python train.py --dataset="single notes of musical instruments (NSynth)" --fusion_encoder_width=128 --beta1=0.95 --max_precond_dim=1024 --batch_size=64
Rows from block 5 of the audio encoder of a small audio-text matching model, named by matrix and row number. Rows with one number belong to one channel. Each number is 50 + 15 x the weight over its row's rms, rounded and kept within 0 to 99. All counts start at 0.
After each channel's rows are labels from the 100 clips, of 14976, where the channel reaches its highest value: "strongest on" is what is common among them. Only what is clearly more common there than usual is listed. The data: single notes of musical instruments (NSynth). In brackets: how many of the 100.
# convs0: expand pointwise conv (encoder.blocks.5.convs.0.weight, 192x32x1x1), inputs 0-31
# convs1: depthwise 3x3 conv, stride 2 (encoder.blocks.5.convs.1.weight, 192x1x3x3, trained with AdamW), a 3x3 kernel
# convs2: project pointwise conv (encoder.blocks.5.convs.2.weight, 64x192x1x1, transposed), outputs 0-63

convs0.186:52 45 34 25 38 50 37 72 55 64 41 19 35 56 47 33 30 84 53 67 49 40 49 45 45 39 45 29 37 19 50 51
convs1.186:32 35 49 76 48 63 69 56 65
convs2.186:43 49 31 41 72 60 64 65 83 39 72 37 52 31 55 60 57 61 64 33 44 61 20 84 43 72 25 70 64 78 53 44 63 30 58 40 62 58 37 55 45 46 57 63 52 60 55 61 64 54 46 48 30 13 30 41 44 43 71 41 57 56 34 42
strongest on: mallet (50)

convs0.92:53 57 77 48 46 54 64 70 47 56 25 48 55 47 27 43 38 55 47 65 71 59 35 54 34 23 68 34 75 24 38 33
convs1.92:61 70 69 61 37 67 60 60 69
convs2.92:33 75 49 38 30 45 13 56 50 56 50 61 68 61 58 68 11 41 41 25 38 67 27 27 52 52 39 34 61 42 26 52 67 45 52 40 45 36 72 64 72 48 70 45 38 61 60 72 51 69 50 48 40 50 29 46 56 38 52 40 49 56 47 87
strongest on: acoustic (80); mallet (46)

convs0.28:53 62 38 45 39 68 74 45 50 49 45 40 37 37 54 17 63 31 63 22 56 80 46 65 37 50 32 31 29 56 41 62
convs1.28:60 50 34 80 43 39 64 35 37
convs2.28:49 46 33 41 49 41 63 78 51 66 48 58 48 61 68 40 48 40 27 64 81 61 53 34 35 60 42 60 32 45 55 26 52 13 44 49 55 52 49 35 38 63 50 44 21 49 24 46 34 73 41 53 73 58 71 45 15 66 79 48 28 63 55 51
strongest on: octave 4 (43); octave 5 (41); organ (29)

convs0.145:45 57 50 56 40 73 52 54 57 33 59 51 52 58 98 42 24 58 26 43 49 22 56 35 46 44 43 51 51 30 65 71
convs1.145:79 66 53 66 56 35 51 45 30
convs2.145:73 56 63 44 54 75 49 59 71 48 52 42 36 68 40 77 48 50 55 68 66 68 22 65 51 37 62 45 55 48 57 52 74 66 68 42 47 99 41 56 69 44 25 36 43 35 49 51 15 49 42 52 54 48 29 49 66 45 61 57 61 57 59 46
strongest on: octave 7 (33)

convs0.6:41 47 55 61 36 56 46 64 42 50 39 42 42 64 28 49 53 59 89 78 53 35 73 24 51 54 39 73 66 38 75 46
convs1.6:39 37 38 73 39 72 54 30 47
convs2.6:41 59 50 54 43 44 58 53 48 39 38 27 48 67 33 46 63 43 82 47 52 64 65 51 72 76 59 38 22 75 52 46 34 24 49 59 00 50 32 77 63 65 78 46 40 45 67 52 38 72 60 34 61 36 44 56 39 54 51 41 60 51 47 43
strongest on: octave 5 (69); pitch class A# (26)

convs0.42:23 44 23 54 34 45 66 57 53 45 50 63 63 55 37 31 43 51 81 54 25 62 55 50 77 64 63 29 38 50 75 57
convs1.42:47 43 32 39 19 28 46 58 49
convs2.42:63 35 70 71 40 55 53 45 60 46 14 53 86 47 35 50 57 29 48 46 55 50 41 54 51 47 20 41 51 46 36 50 42 46 35 36 49 58 38 54 80 40 66 41 44 60 62 64 24 11 78 37 59 82 65 51 59 33 31 54 71 41 47 48
strongest on: octave 6 (43); mallet (32); octave 7 (29)

convs0.190:70 61 45 33 54 56 35 25 54 47 58 07 65 56 40 64 34 43 43 55 30 36 39 81 46 47 42 48 64 73 55 61
convs1.190:36 63 70 39 47 53 45 69 77
convs2.190:83 67 46 59 32 15 80 51 49 62 38 60 39 56 58 38 44 43 49 33 48 16 74 30 53 39 50 60 59 47 54 33 81 24 41 75 64 65 52 59 57 51 43 63 58 51 52 43 50 65 70 59 44 75 75 64 25 41 54 43 47 35 64 48
strongest on: octave 3 (40)

convs0.179:30 60 55 70 51 55 41 35 61 55 54 44 30 54 73 49 33 60 45 65 56 31 62 45 05 54 58 31 77 48 69 59
convs1.179:38 30 37 53 67 63 76 46 63
convs2.179:22 44 47 49 57 52 45 45 33 50 55 52 59 42 53 36 52 70 39 82 47 52 42 66 54 33 74 57 69 65 31 49 69 48 57 58 58 49 54 11 15 27 66 17 18 54 70 41 65 64 35 42 55 59 46 73 48 43 65 31 47 53 54 30
strongest on: octave 7 (30); octave 6 (30)

convs0.140:10 45 50 67 18 76 70 34 68 37 48 65 59 40 46 59 57 36 49 61 48 64 48 60 46 41 37 49 73 63 52 69
convs1.140:69 50 41 53 27 21 36 46 45
convs2.140:61 68 61 44 52 59 65 22 66 49 51 34 41 52 39 20 57 88 75 54 61 53 58 42 29 28 25 62 34 49 51 49 47 65 36 58 40 42 47 61 51 23 54 86 53 36 56 59 58 54 17 58 76 48 44 56 57 42 80 68 39 61 49 51
strongest on: electronic (63); organ (51)

convs0.35:31 09 63 29 56 55 41 34 52 68 28 51 22 61 40 35 54 62 59 50 41 62 43 31 62 73 44 58 54 39 31 45
convs1.35:41 35 47 38 62 53 50 59 87
convs2.35:28 42 84 65 44 71 39 42 32 27 49 58 42 66 50 47 33 57 60 52 45 30 67 73 29 47 62 48 51 53 52 54 57 24 62 67 56 35 44 61 28 17 84 76 55 29 39 65 49 64 66 34 24 47 48 35 54 71 55 64 49 56 43 56
strongest on: octave 6 (38); pitch class C (34); mallet (33); note: C6 (28)

convs0.177:29 58 53 40 69 49 42 62 28 71 41 60 46 92 64 51 51 26 45 41 30 49 53 54 49 58 76 50 65 26 33 45
convs1.177:41 53 39 41 49 14 53 28 52
convs2.177:38 27 42 36 48 25 54 52 48 29 64 65 46 44 48 26 41 37 32 65 68 52 79 55 49 58 31 65 72 64 45 56 49 24 38 60 53 20 57 44 36 38 47 39 54 82 47 35 70 50 77 38 43 32 43 47 58 51 17 84 57 52 39 40
strongest on: octave 3 (80)

convs0.150:66 42 41 41 40 51 49 24 47 55 64 85 47 87 51 55 38 53 51 56 58 84 44 47 45 52 57 26 61 44 32 70
convs1.150:58 49 71 52 53 73 51 68 76
convs2.150:55 47 44 54 52 63 54 62 34 50 39 50 45 52 58 39 49 56 32 11 46 42 71 67 39 25 43 43 85 35 42 45 83 42 39 16 49 49 51 48 57 52 31 45 98 26 38 31 66 58 54 49 29 47 35 62 61 69 42 39 41 53 59 58
strongest on: octave 2 (50); octave 1 (30)

convs0.75:39 42 55 49 65 48 49 40 62 64 33 57 68 76 36 68 82 41 69 67 42 46 38 65 76 35 32 70 46 40 50 72
convs1.75:77 35 37 69 53 64 62 37 54
convs2.75:64 42 46 38 70 64 56 38 74 23 41 52 68 44 40 36 14 22 51 42 70 46 77 45 58 41 36 62 47 59 61 53 79 32 41 49 43 46 57 76 62 49 46 73 57 67 59 63 46 59 64 21 50 40 58 76 44 58 23 46 37 66 27 51
strongest on: octave 2 (43); synth lead (28)

convs0.62:18 51 41 58 61 57 45 57 52 69 53 51 58 64 40 60 45 61 79 25 52 47 52 41 59 28 75 31 18 42 30 63
convs1.62:31 54 63 27 32 34 39 42 36
convs2.62:50 60 61 58 52 37 42 44 74 76 23 67 72 37 61 49 77 35 26 82 55 68 44 39 46 37 25 30 44 61 48 51 45 56 46 32 71 62 91 34 41 69 50 56 66 37 84 36 50 72 49 39 53 36 57 45 45 51 49 52 55 46 38 62
strongest on: electronic (91); octave 1 (74); organ (63)

convs0.182:58 75 36 66 73 96 51 31 57 54 52 49 55 67 68 47 39 52 49 43 54 47 38 56 47 47 70 16 38 52 57 66
convs1.182:38 36 31 60 31 52 25 37 44
convs2.182:49 62 68 27 49 75 30 46 59 43 64 69 35 59 60 53 22 70 67 45 33 66 64 41 15 91 30 39 48 49 52 32 27 64 20 65 55 58 33 28 44 54 53 33 65 47 55 47 54 53 48 46 57 60 44 66 42 56 64 68 53 62 38 73
strongest on: octave 7 (79); pitch class G (29); pitch class: F (29); note: F7 (28)

convs0.108:27 64 47 44 39 36 50 46 54 69 50 67 19 76 26 66 51 57 73 48 48 72 50 69 41 79 69 58 62 50 56 44
convs1.108:63 57 52 41 61 39 63 86 53
convs2.108:35 45 30 49 63 69 31 61 42 46 63 28 16 61 48 73 66 62 61 61 63 71 34 62 62 64 31 31 75 23 74 11 47 57 77 50 24 42 54 63 70 49 45 48 48 60 36 38 43 53 76 47 43 48 62 40 55 52 33 52 48 54 59 48
strongest on: octave 3 (55); mallet (35); pitch class B (33); note: B3 (33)

convs0.83:29 20 46 44 47 65 45 64 26 63 25 55 40 56 42 53 50 20 55 43 46 48 42 69 59 18 35 74 38 46 55 36
convs1.83:70 36 44 67 41 66 77 56 53
convs2.83:38 60 80 50 43 31 50 29 38 61 20 56 60 74 48 44 17 58 76 25 36 58 62 61 58 64 43 58 54 49 43 53 29 41 18 49 65 39 74 65 40 14 50 58 57 46 37 37 57 35 38 51 70 45 48 52 58 54 36 37 42 47 21 32
strongest on: octave 2 (38); brass (33)

convs0.5:43 38 68 53 36 50 66 57 40 34 24 36 22 43 68 33 55 42 57 69 40 37 73 33 58 40 25 42 69 51 58 26
convs1.5:67 46 46 50 38 41 68 81 64
convs2.5:43 87 58 55 33 49 30 66 59 58 71 50 59 53 50 52 16 22 25 53 17 58 58 56 35 28 36 63 49 55 62 56 38 55 39 34 53 21 35 48 47 42 70 62 47 23 59 32 71 48 57 48 53 11 58 54 45 63 51 48 37 39 53 65
strongest on: electronic (70); guitar (65); octave 7 (44); octave 6 (37)

convs0.105:53 48 61 52 52 49 89 62 37 27 32 77 63 64 73 55 39 48 72 43 58 71 40 48 54 44 51 45 80 55 62 32
convs1.105:69 73 44 56 27 66 42 46 63
convs2.105:46 68 49 61 64 41 48 40 26 68 42 49 42 44 81 36 69 55 40 57 34 38 48 69 37 38 36 32 62 56 23 84 57 75 41 56 54 65 51 57 45 15 47 55 88 53 66 45 52 61 25 41 42 39 48 50 54 41 67 53 21 54 74 58
strongest on: organ (34)

convs0.126:58 50 43 34 15 24 47 55 53 62 55 49 51 51 59 50 27 76 29 50 56 59 35 68 74 56 51 27 71 24 43 50
convs1.126:54 22 44 20 44 48 49 37 40
convs2.126:48 71 30 22 33 10 51 72 58 64 38 62 59 53 63 69 29 71 44 47 43 42 67 52 54 62 42 38 20 42 42 74 55 60 35 37 43 46 71 66 63 52 48 46 48 71 18 45 42 58 36 52 35 34 31 54 61 37 41 76 29 56 65 52
strongest on: octave 6 (29)

convs0.122:88 53 57 54 61 39 51 15 58 55 66 59 51 61 49 52 50 56 63 79 55 70 16 67 74 42 54 54 50 52 61 46
convs1.122:66 34 24 68 39 49 57 53 31
convs2.122:65 34 59 63 43 56 83 70 68 68 59 53 54 40 49 70 67 64 26 42 73 28 32 33 47 49 37 32 35 38 32 62 51 38 58 58 74 48 67 26 59 67 53 72 44 56 73 61 38 62 50 46 60 70 58 64 73 28 49 30 57 36 72 36
strongest on: bass (48); guitar (37); octave 6 (31); octave 7 (30)

convs0.178:49 49 34 41 54 59 38 42 65 62 42 54 65 88 42 52 77 37 57 84 42 16 59 64 52 49 63 50 45 55 47 26
convs1.178:46 67 62 50 55 36 66 42 18
convs2.178:20 47 50 37 57 44 43 69 45 35 47 33 49 53 42 57 64 57 46 57 74 55 55 62 55 49 59 44 51 61 66 59 42 60 46 53 43 10 75 46 30 22 66 90 30 31 38 60 33 50 48 47 48 27 72 25 44 31 34 49 33 78 52 35
strongest on: octave 3 (37)

convs0.137:21 46 39 54 41 53 39 43 36 48 44 61 25 64 63 78 53 79 42 57 44 49 56 61 60 34 38 42 25 68 54 84
convs1.137:52 38 37 39 27 60 67 48 76
convs2.137:48 86 39 43 55 86 59 35 30 65 53 48 44 43 47 61 23 75 74 51 70 62 56 45 49 48 52 45 74 31 57 31 65 55 51 77 58 54 31 55 38 28 52 49 69 65 40 53 75 52 68 49 51 52 36 77 44 32 75 36 43 58 34 66
strongest on: octave 7 (44)

convs0.87:43 68 52 49 47 60 38 25 70 70 48 43 42 78 24 53 62 55 29 40 33 50 41 39 72 63 26 33 48 61 40 26
convs1.87:38 28 19 47 52 37 57 64 54
convs2.87:35 43 43 59 52 27 51 69 60 34 50 42 50 46 24 43 51 73 54 44 59 41 32 62 30 53 23 22 43 32 48 57 49 79 86 65 42 63 60 84 49 56 53 65 43 55 68 22 51 26 85 53 41 53 36 57 48 49 30 28 47 44 46 52
strongest on: octave 5 (56); pitch class B (33); note: B5 (30)

convs0.51:67 70 22 38 42 42 46 61 47 54 66 55 26 25 24 42 68 47 61 53 63 38 38 55 28 63 48 55 39 47 86 49
convs1.51:49 52 39 61 37 34 68 75 30
convs2.51:54 51 39 30 44 71 47 45 81 55 51 58 40 49 47 61 78 82 36 44 73 47 37 37 51 55 62 22 51 62 72 41 70 58 67 36 41 38 59 39 42 59 54 69 37 21 55 55 38 62 58 58 70 27 61 57 39 50 21 80 70 59 74 46
strongest on: bass (44); octave 6 (35); octave 7 (27)

convs0.19:58 37 52 58 35 45 67 43 83 48 81 61 38 57 65 52 54 69 63 64 30 63 34 52 30 40 62 27 27 47 52 70
convs1.19:16 41 55 53 35 44 31 39 57
convs2.19:55 49 43 48 46 64 54 36 66 39 76 49 86 39 64 53 40 39 32 33 62 63 48 16 64 49 57 63 55 42 30 26 38 55 45 49 65 41 43 56 68 57 69 47 27 55 37 32 52 14 46 45 30 39 49 46 66 60 57 24 31 55 31 86
strongest on: acoustic (70); octave 2 (45); reed (26); instrument family: brass (26)

convs0.16:59 52 89 68 53 33 60 42 24 75 52 61 43 69 35 73 43 54 56 70 37 48 63 36 43 34 65 58 25 48 56 51
convs1.16:82 60 46 55 25 54 60 60 54
convs2.16:52 70 52 11 59 79 32 48 73 31 56 51 51 59 51 87 55 61 52 19 38 64 31 71 40 85 29 53 47 49 63 42 44 53 41 29 64 70 52 73 52 54 39 64 46 74 42 44 75 42 48 41 46 48 39 66 42 50 52 63 61 58 48 70
strongest on: octave 6 (44); pitch class A (34)

convs0.82:50 61 46 44 39 53 54 44 41 74 39 68 47 73 20 82 55 30 49 72 69 37 38 26 51 56 44 80 54 49 49 58
convs1.82:53 34 67 49 73 75 41 57 38
convs2.82:62 27 49 57 51 43 55 45 72 35 71 46 25 75 43 45 58 52 78 50 58 72 57 46 64 77 50 39 54 51 56 59 37 38 41 62 10 46 41 58 58 37 71 29 28 59 51 50 28 39 27 70 62 74 43 35 52 34 55 23 53 47 53 20
strongest on: bass (56); octave 2 (38)

convs0.164:23 54 54 55 39 53 47 51 36 42 47 80 61 41 59 30 44 36 20 67 45 48 61 49 65 65 45 32 24 87 46 52
convs1.164:65 28 46 73 47 58 72 65 51
convs2.164:43 58 33 48 41 42 49 51 19 52 58 39 47 52 54 42 35 33 59 33 63 55 57 21 57 30 68 58 33 33 52 47 49 71 47 38 27 45 42 99 35 13 65 58 44 36 46 18 55 61 40 59 36 25 66 41 53 72 44 47 31 60 45 49
strongest on: mallet (29)

convs0.165:30 58 49 34 49 50 41 64 49 30 43 55 77 48 75 47 27 54 54 54 73 29 75 35 41 61 25 67 73 50 64 40
convs1.165:68 57 33 40 60 24 47 56 29
convs2.165:77 31 59 63 56 48 44 54 65 57 44 57 46 36 61 37 47 61 36 28 45 58 49 86 41 19 23 71 62 80 34 56 65 18 26 45 60 36 43 47 66 49 61 58 50 71 21 51 64 59 46 40 38 41 70 59 67 53 35 35 63 56 69 55
strongest on: electronic (65); guitar (43); octave 6 (29); octave 7 (26)

convs0.86:68 30 42 29 37 42 41 50 60 69 52 39 38 67 55 25 70 68 48 32 59 29 35 66 56 68 63 39 40 34 29 71
convs1.86:41 22 43 33 39 44 43 32 32
convs2.86:37 48 53 31 39 36 34 59 51 68 48 78 48 62 99 60 45 27 34 33 35 50 68 43 64 45 55 48 53 28 35 49 75 74 43 38 36 26 76 65 58 73 46 43 61 66 56 49 40 57 27 48 44 26 44 55 35 57 34 59 31 45 50 41
strongest on: octave 6 (53); string (37)

convs0.176:76 39 69 64 53 22 49 33 37 76 35 70 58 54 58 54 42 83 27 42 57 56 60 38 49 26 49 62 58 51 44 37
convs1.176:85 60 65 61 60 36 50 44 51
convs2.176:47 43 55 29 67 44 31 47 42 32 12 46 39 40 45 88 47 55 67 53 38 88 49 89 71 55 50 44 51 43 37 34 46 48 45 45 55 62 31 35 62 60 41 40 51 04 55 48 55 37 36 58 46 66 38 44 57 57 54 57 63 46 27 57
strongest on: octave 5 (37); mallet (31); pitch class G# (30)

convs0.11:48 57 36 47 58 75 52 67 55 63 42 42 87 58 51 57 44 48 76 60 57 51 38 73 43 76 44 78 39 50 61 79
convs1.11:36 36 17 45 52 39 35 42 42
convs2.11:69 69 72 72 59 64 66 78 72 63 52 58 54 36 50 78 59 60 46 38 35 60 44 58 30 30 33 42 53 37 12 69 48 49 51 40 72 22 66 72 63 64 42 51 46 65 56 68 62 40 74 28 44 63 51 36 44 37 37 55 32 60 54 43
strongest on: octave 5 (41)

convs0.151:67 47 51 58 40 62 59 73 49 33 29 79 59 51 86 50 62 27 54 58 52 66 47 60 27 49 65 46 65 68 66 33
convs1.151:41 54 50 71 79 55 71 61 56
convs2.151:57 39 49 35 53 71 42 61 74 54 21 69 51 44 41 70 57 51 28 44 27 47 46 62 43 41 33 57 34 48 68 49 44 49 24 45 58 60 26 65 56 45 50 40 59 38 36 32 36 54 74 34 18 46 47 92 60 62 64 85 28 51 51 46
strongest on: organ (39); synth lead (25)

convs0.55:51 54 55 15 51 46 60 42 69 64 63 35 42 43 54 79 50 69 65 18 48 61 51 45 61 25 70 72 66 60 44 48
convs1.55:63 32 50 40 43 66 77 63 64
convs2.55:40 58 50 63 43 45 36 54 42 51 20 46 21 69 39 49 60 67 49 48 64 36 53 69 50 45 31 26 66 37 64 56 68 36 80 75 50 16 58 55 30 27 58 44 43 48 25 68 30 47 45 55 44 10 60 47 30 44 44 56 32 54 57 67
strongest on: octave 4 (45); keyboard (35)

convs0.147:61 65 52 51 83 51 77 52 71 60 39 56 46 67 50 56 81 67 69 59 66 42 49 57 57 90 41 60 51 56 53 49
convs1.147:66 67 53 25 66 45 63 62 34
convs2.147:42 52 56 61 51 66 64 52 37 60 74 51 57 37 43 64 34 37 51 35 75 34 32 59 73 71 47 44 63 68 61 74 63 53 72 45 52 43 85 60 18 46 64 44 07 52 49 59 47 68 42 62 51 38 54 46 53 62 15 33 60 68 61 41
strongest on: octave 6 (35)

convs0.172:64 41 52 31 51 48 82 58 54 41 33 67 66 68 58 36 29 43 59 57 48 56 63 57 42 48 56 36 84 73 65 21
convs1.172:61 47 36 61 75 63 43 75 62
convs2.172:63 50 46 69 38 57 35 61 67 51 57 35 57 43 55 71 84 59 46 39 31 61 59 93 17 42 57 50 75 58 53 46 58 64 40 59 57 55 37 55 28 83 67 43 50 33 54 23 53 51 50 30 33 59 28 52 47 75 51 51 32 45 59 72
strongest on: electronic (81); organ (77); octave 2 (40)

convs0.171:82 49 75 38 47 49 39 53 35 72 30 33 42 43 29 44 59 61 61 66 25 49 54 48 23 33 77 52 59 35 47 51
convs1.171:59 55 30 54 67 18 40 47 40
convs2.171:55 51 43 24 62 16 42 48 43 39 44 60 54 47 61 31 71 37 22 47 44 22 58 60 55 69 93 37 16 51 57 39 68 55 22 59 51 64 61 39 53 59 51 51 62 53 72 59 63 41 45 39 62 41 71 64 53 51 34 44 73 45 72 66
strongest on: acoustic (65); octave 2 (36); reed (34)

convs0.142:61 43 24 61 51 77 26 42 52 70 14 59 80 36 41 65 48 39 64 50 39 38 49 34 38 48 42 36 64 40 62 41
convs1.142:59 44 40 60 47 83 32 53 33
convs2.142:44 39 50 79 56 70 43 58 39 60 64 35 68 37 25 47 64 65 48 37 48 39 79 31 16 48 24 62 68 39 39 75 46 42 36 44 33 16 38 66 55 44 36 57 69 40 49 75 59 49 61 57 19 43 34 46 44 63 39 73 50 61 48 46
strongest on: octave 3 (72); pitch class G (35); note: G3 (30); pitch class F# (26)

convs0.37:46 36 60 28 13 51 34 60 42 49 62 60 46 78 66 56 35 57 48 69 64 36 64 68 85 51 50 55 44 31 56 53
convs1.37:51 29 32 51 58 64 26 29 48
convs2.37:47 46 70 41 51 61 71 37 37 57 77 38 52 48 57 42 28 49 54 53 75 55 86 44 66 84 75 80 23 64 49 67 49 33 33 48 55 59 57 80 59 53 74 46 56 23 30 59 39 52 51 61 51 46 66 49 43 39 71 54 61 41 33 54
strongest on: mallet (42); octave 7 (30)

convs0.76:59 55 55 62 62 62 43 73 68 31 58 47 36 51 55 47 23 39 58 58 27 67 59 47 44 80 74 24 33 75 45 57
convs1.76:53 33 64 49 47 80 50 64 71
convs2.76:51 46 40 41 38 42 79 52 45 65 63 40 48 24 41 43 70 71 43 43 74 38 58 34 66 73 73 65 70 51 39 23 18 50 36 33 53 64 48 52 47 48 58 80 46 47 58 60 47 65 54 44 37 49 52 60 25 92 34 47 64 50 39 26
strongest on: bass (68); octave 1 (53); octave 0 (29)

convs0.117:52 45 80 41 44 41 69 61 43 32 60 32 50 84 65 37 41 64 65 28 47 58 74 49 32 60 52 33 53 28 62 66
convs1.117:80 73 55 60 54 59 48 30 50
convs2.117:52 21 60 54 26 58 34 65 55 52 62 39 40 59 19 42 54 50 37 37 44 44 25 29 58 37 43 37 31 35 64 72 66 55 69 24 36 56 69 75 86 53 35 47 48 65 65 67 67 53 42 74 79 43 58 52 44 41 49 51 61 51 76 47
strongest on: octave 2 (43); octave 1 (42)

convs0.134:63 58 58 60 42 71 61 43 34 49 66 46 65 45 80 49 56 27 39 58 65 62 46 73 52 13 52 46 20 48 42 28
convs1.134:74 55 68 56 66 58 69 69 55
convs2.134:38 30 45 62 53 51 50 60 39 56 33 50 26 79 40 54 42 63 63 46 47 75 66 42 36 40 30 35 57 39 50 48 75 42 38 25 68 42 49 71 35 26 46 46 36 70 36 69 19 65 71 53 41 31 61 51 51 62 32 31 43 30 31 19
strongest on: synthetic (67); bass (54); octave 7 (30)

convs0.135:42 53 47 49 81 90 38 51 62 34 43 38 56 59 72 37 51 43 50 33 59 26 56 52 43 34 65 69 41 61 29 71
convs1.135:49 56 28 55 31 31 25 45 38
convs2.135:64 50 30 18 63 65 42 52 57 38 60 38 47 50 35 77 46 67 94 48 33 68 51 36 38 58 43 51 42 39 40 55 40 71 86 64 46 43 40 75 50 55 40 44 64 48 58 37 56 50 54 33 43 43 46 45 39 65 96 49 54 58 62 77
strongest on: acoustic (93); octave 6 (54); string (51); octave 5 (36)

convs0.154:59 53 64 37 44 19 54 65 19 66 48 29 42 46 65 49 51 61 16 39 53 47 53 36 74 55 44 34 67 47 32 28
convs1.154:67 54 60 32 36 20 38 57 53
convs2.154:21 68 49 60 50 78 18 45 41 55 44 33 73 53 53 70 58 20 80 50 72 62 42 52 33 52 46 46 57 57 76 34 80 61 38 54 43 46 17 42 42 37 44 54 46 46 33 60 63 56 59 77 52 57 52 40 57 64 41 40 66 68 43 76
strongest on: octave 5 (56)

convs0.72:35 72 31 32 44 38 34 65 38 50 59 56 37 50 51 32 74 09 43 75 43 39 50 58 39 48 51 48 49 32 31 28
convs1.72:52 55 59 76 60 77 49 59 68
convs2.72:47 57 58 62 40 40 70 69 49 74 87 35 26 73 48 33 59 29 29 30 18 50 48 37 56 37 76 39 65 68 67 43 74 62 39 71 40 41 71 53 51 59 74 48 48 48 45 42 48 50 49 58 61 67 40 30 42 27 67 44 39 64 68 45
strongest on: synthetic (62); bass (59); octave 7 (27)

convs0.98:51 16 44 56 47 42 57 82 46 51 51 36 75 25 33 75 48 56 45 41 50 64 70 48 25 57 63 72 53 45 66 61
convs1.98:73 53 32 50 66 59 70 59 32
convs2.98:60 79 42 24 58 52 50 57 33 32 43 42 65 47 52 61 58 64 49 59 62 33 28 58 41 56 44 59 26 43 17 45 35 26 44 49 52 41 53 28 70 68 45 35 34 24 48 50 36 40 54 35 32 68 55 32 92 41 58 82 33 41 64 53
strongest on: acoustic (88); brass (38); reed (33)

convs0.169:56 69 40 31 56 72 53 50 60 43 53 26 60 62 44 62 44 03 44 71 36 35 57 40 38 53 57 77 50 59 69 50
convs1.169:51 48 58 43 19 29 43 47 72
convs2.169:67 50 59 47 40 44 56 49 15 32 57 35 59 64 37 44 51 57 72 58 48 80 13 35 37 51 59 45 13 72 66 55 48 67 66 54 46 58 43 79 47 24 73 29 50 53 83 60 46 31 48 49 42 56 45 34 63 36 59 43 53 52 62 64
strongest on: synthetic (69); octave 4 (43)

convs0.40:37 45 79 52 41 28 52 53 41 66 33 59 42 48 74 67 60 44 58 63 59 61 46 40 59 40 51 46 89 23 54 21
convs1.40:71 56 86 48 42 57 59 55 50
convs2.40:24 59 42 50 54 69 39 62 61 59 41 58 55 43 74 96 38 48 55 69 42 48 38 59 44 42 43 62 64 38 33 47 61 44 43 49 32 46 57 58 45 18 36 53 66 43 55 39 69 37 20 17 38 35 37 39 56 60 60 36 27 60 12 55
strongest on: acoustic (71); mallet (30)

convs0.153:54 55 49 28 49 34 49 49 66 36 79 41 57 30 77 40 44 50 48 21 52 40 32 56 66 36 71 84 51 63 39 54
convs1.153:13 52 51 31 54 62 53 62 49
convs2.153:38 49 47 48 41 45 59 46 59 62 44 45 55 32 80 58 85 54 54 14 57 44 70 58 63 28 47 53 39 62 47 58 66 72 38 35 50 58 52 54 63 55 32 39 32 46 67 64 46 68 57 74 76 60 56 92 54 41 16 51 25 58 54 50
strongest on: octave 3 (52); organ (45)

convs0.38:51 69 40 43 44 45 80 14 51 48 57 39 71 39 51 25 62 17 47 57 33 59 50 60 31 35 43 46 31 63 64 44
convs1.38:78 57 44 48 44 32 66 30 38
convs2.38:46 44 43 36 63 66 50 49 48 50 37 52 31 52 48 29 40 43 50 40 48 36 30 19 39 41 59 53 44 57 57 57 46 39 55 62 42 55 15 77 18 28 49 73 30 58 32 45 40 63 29 62 59 52 53 53 34 77 99 46 69 35 39 44
strongest on: octave 4 (59)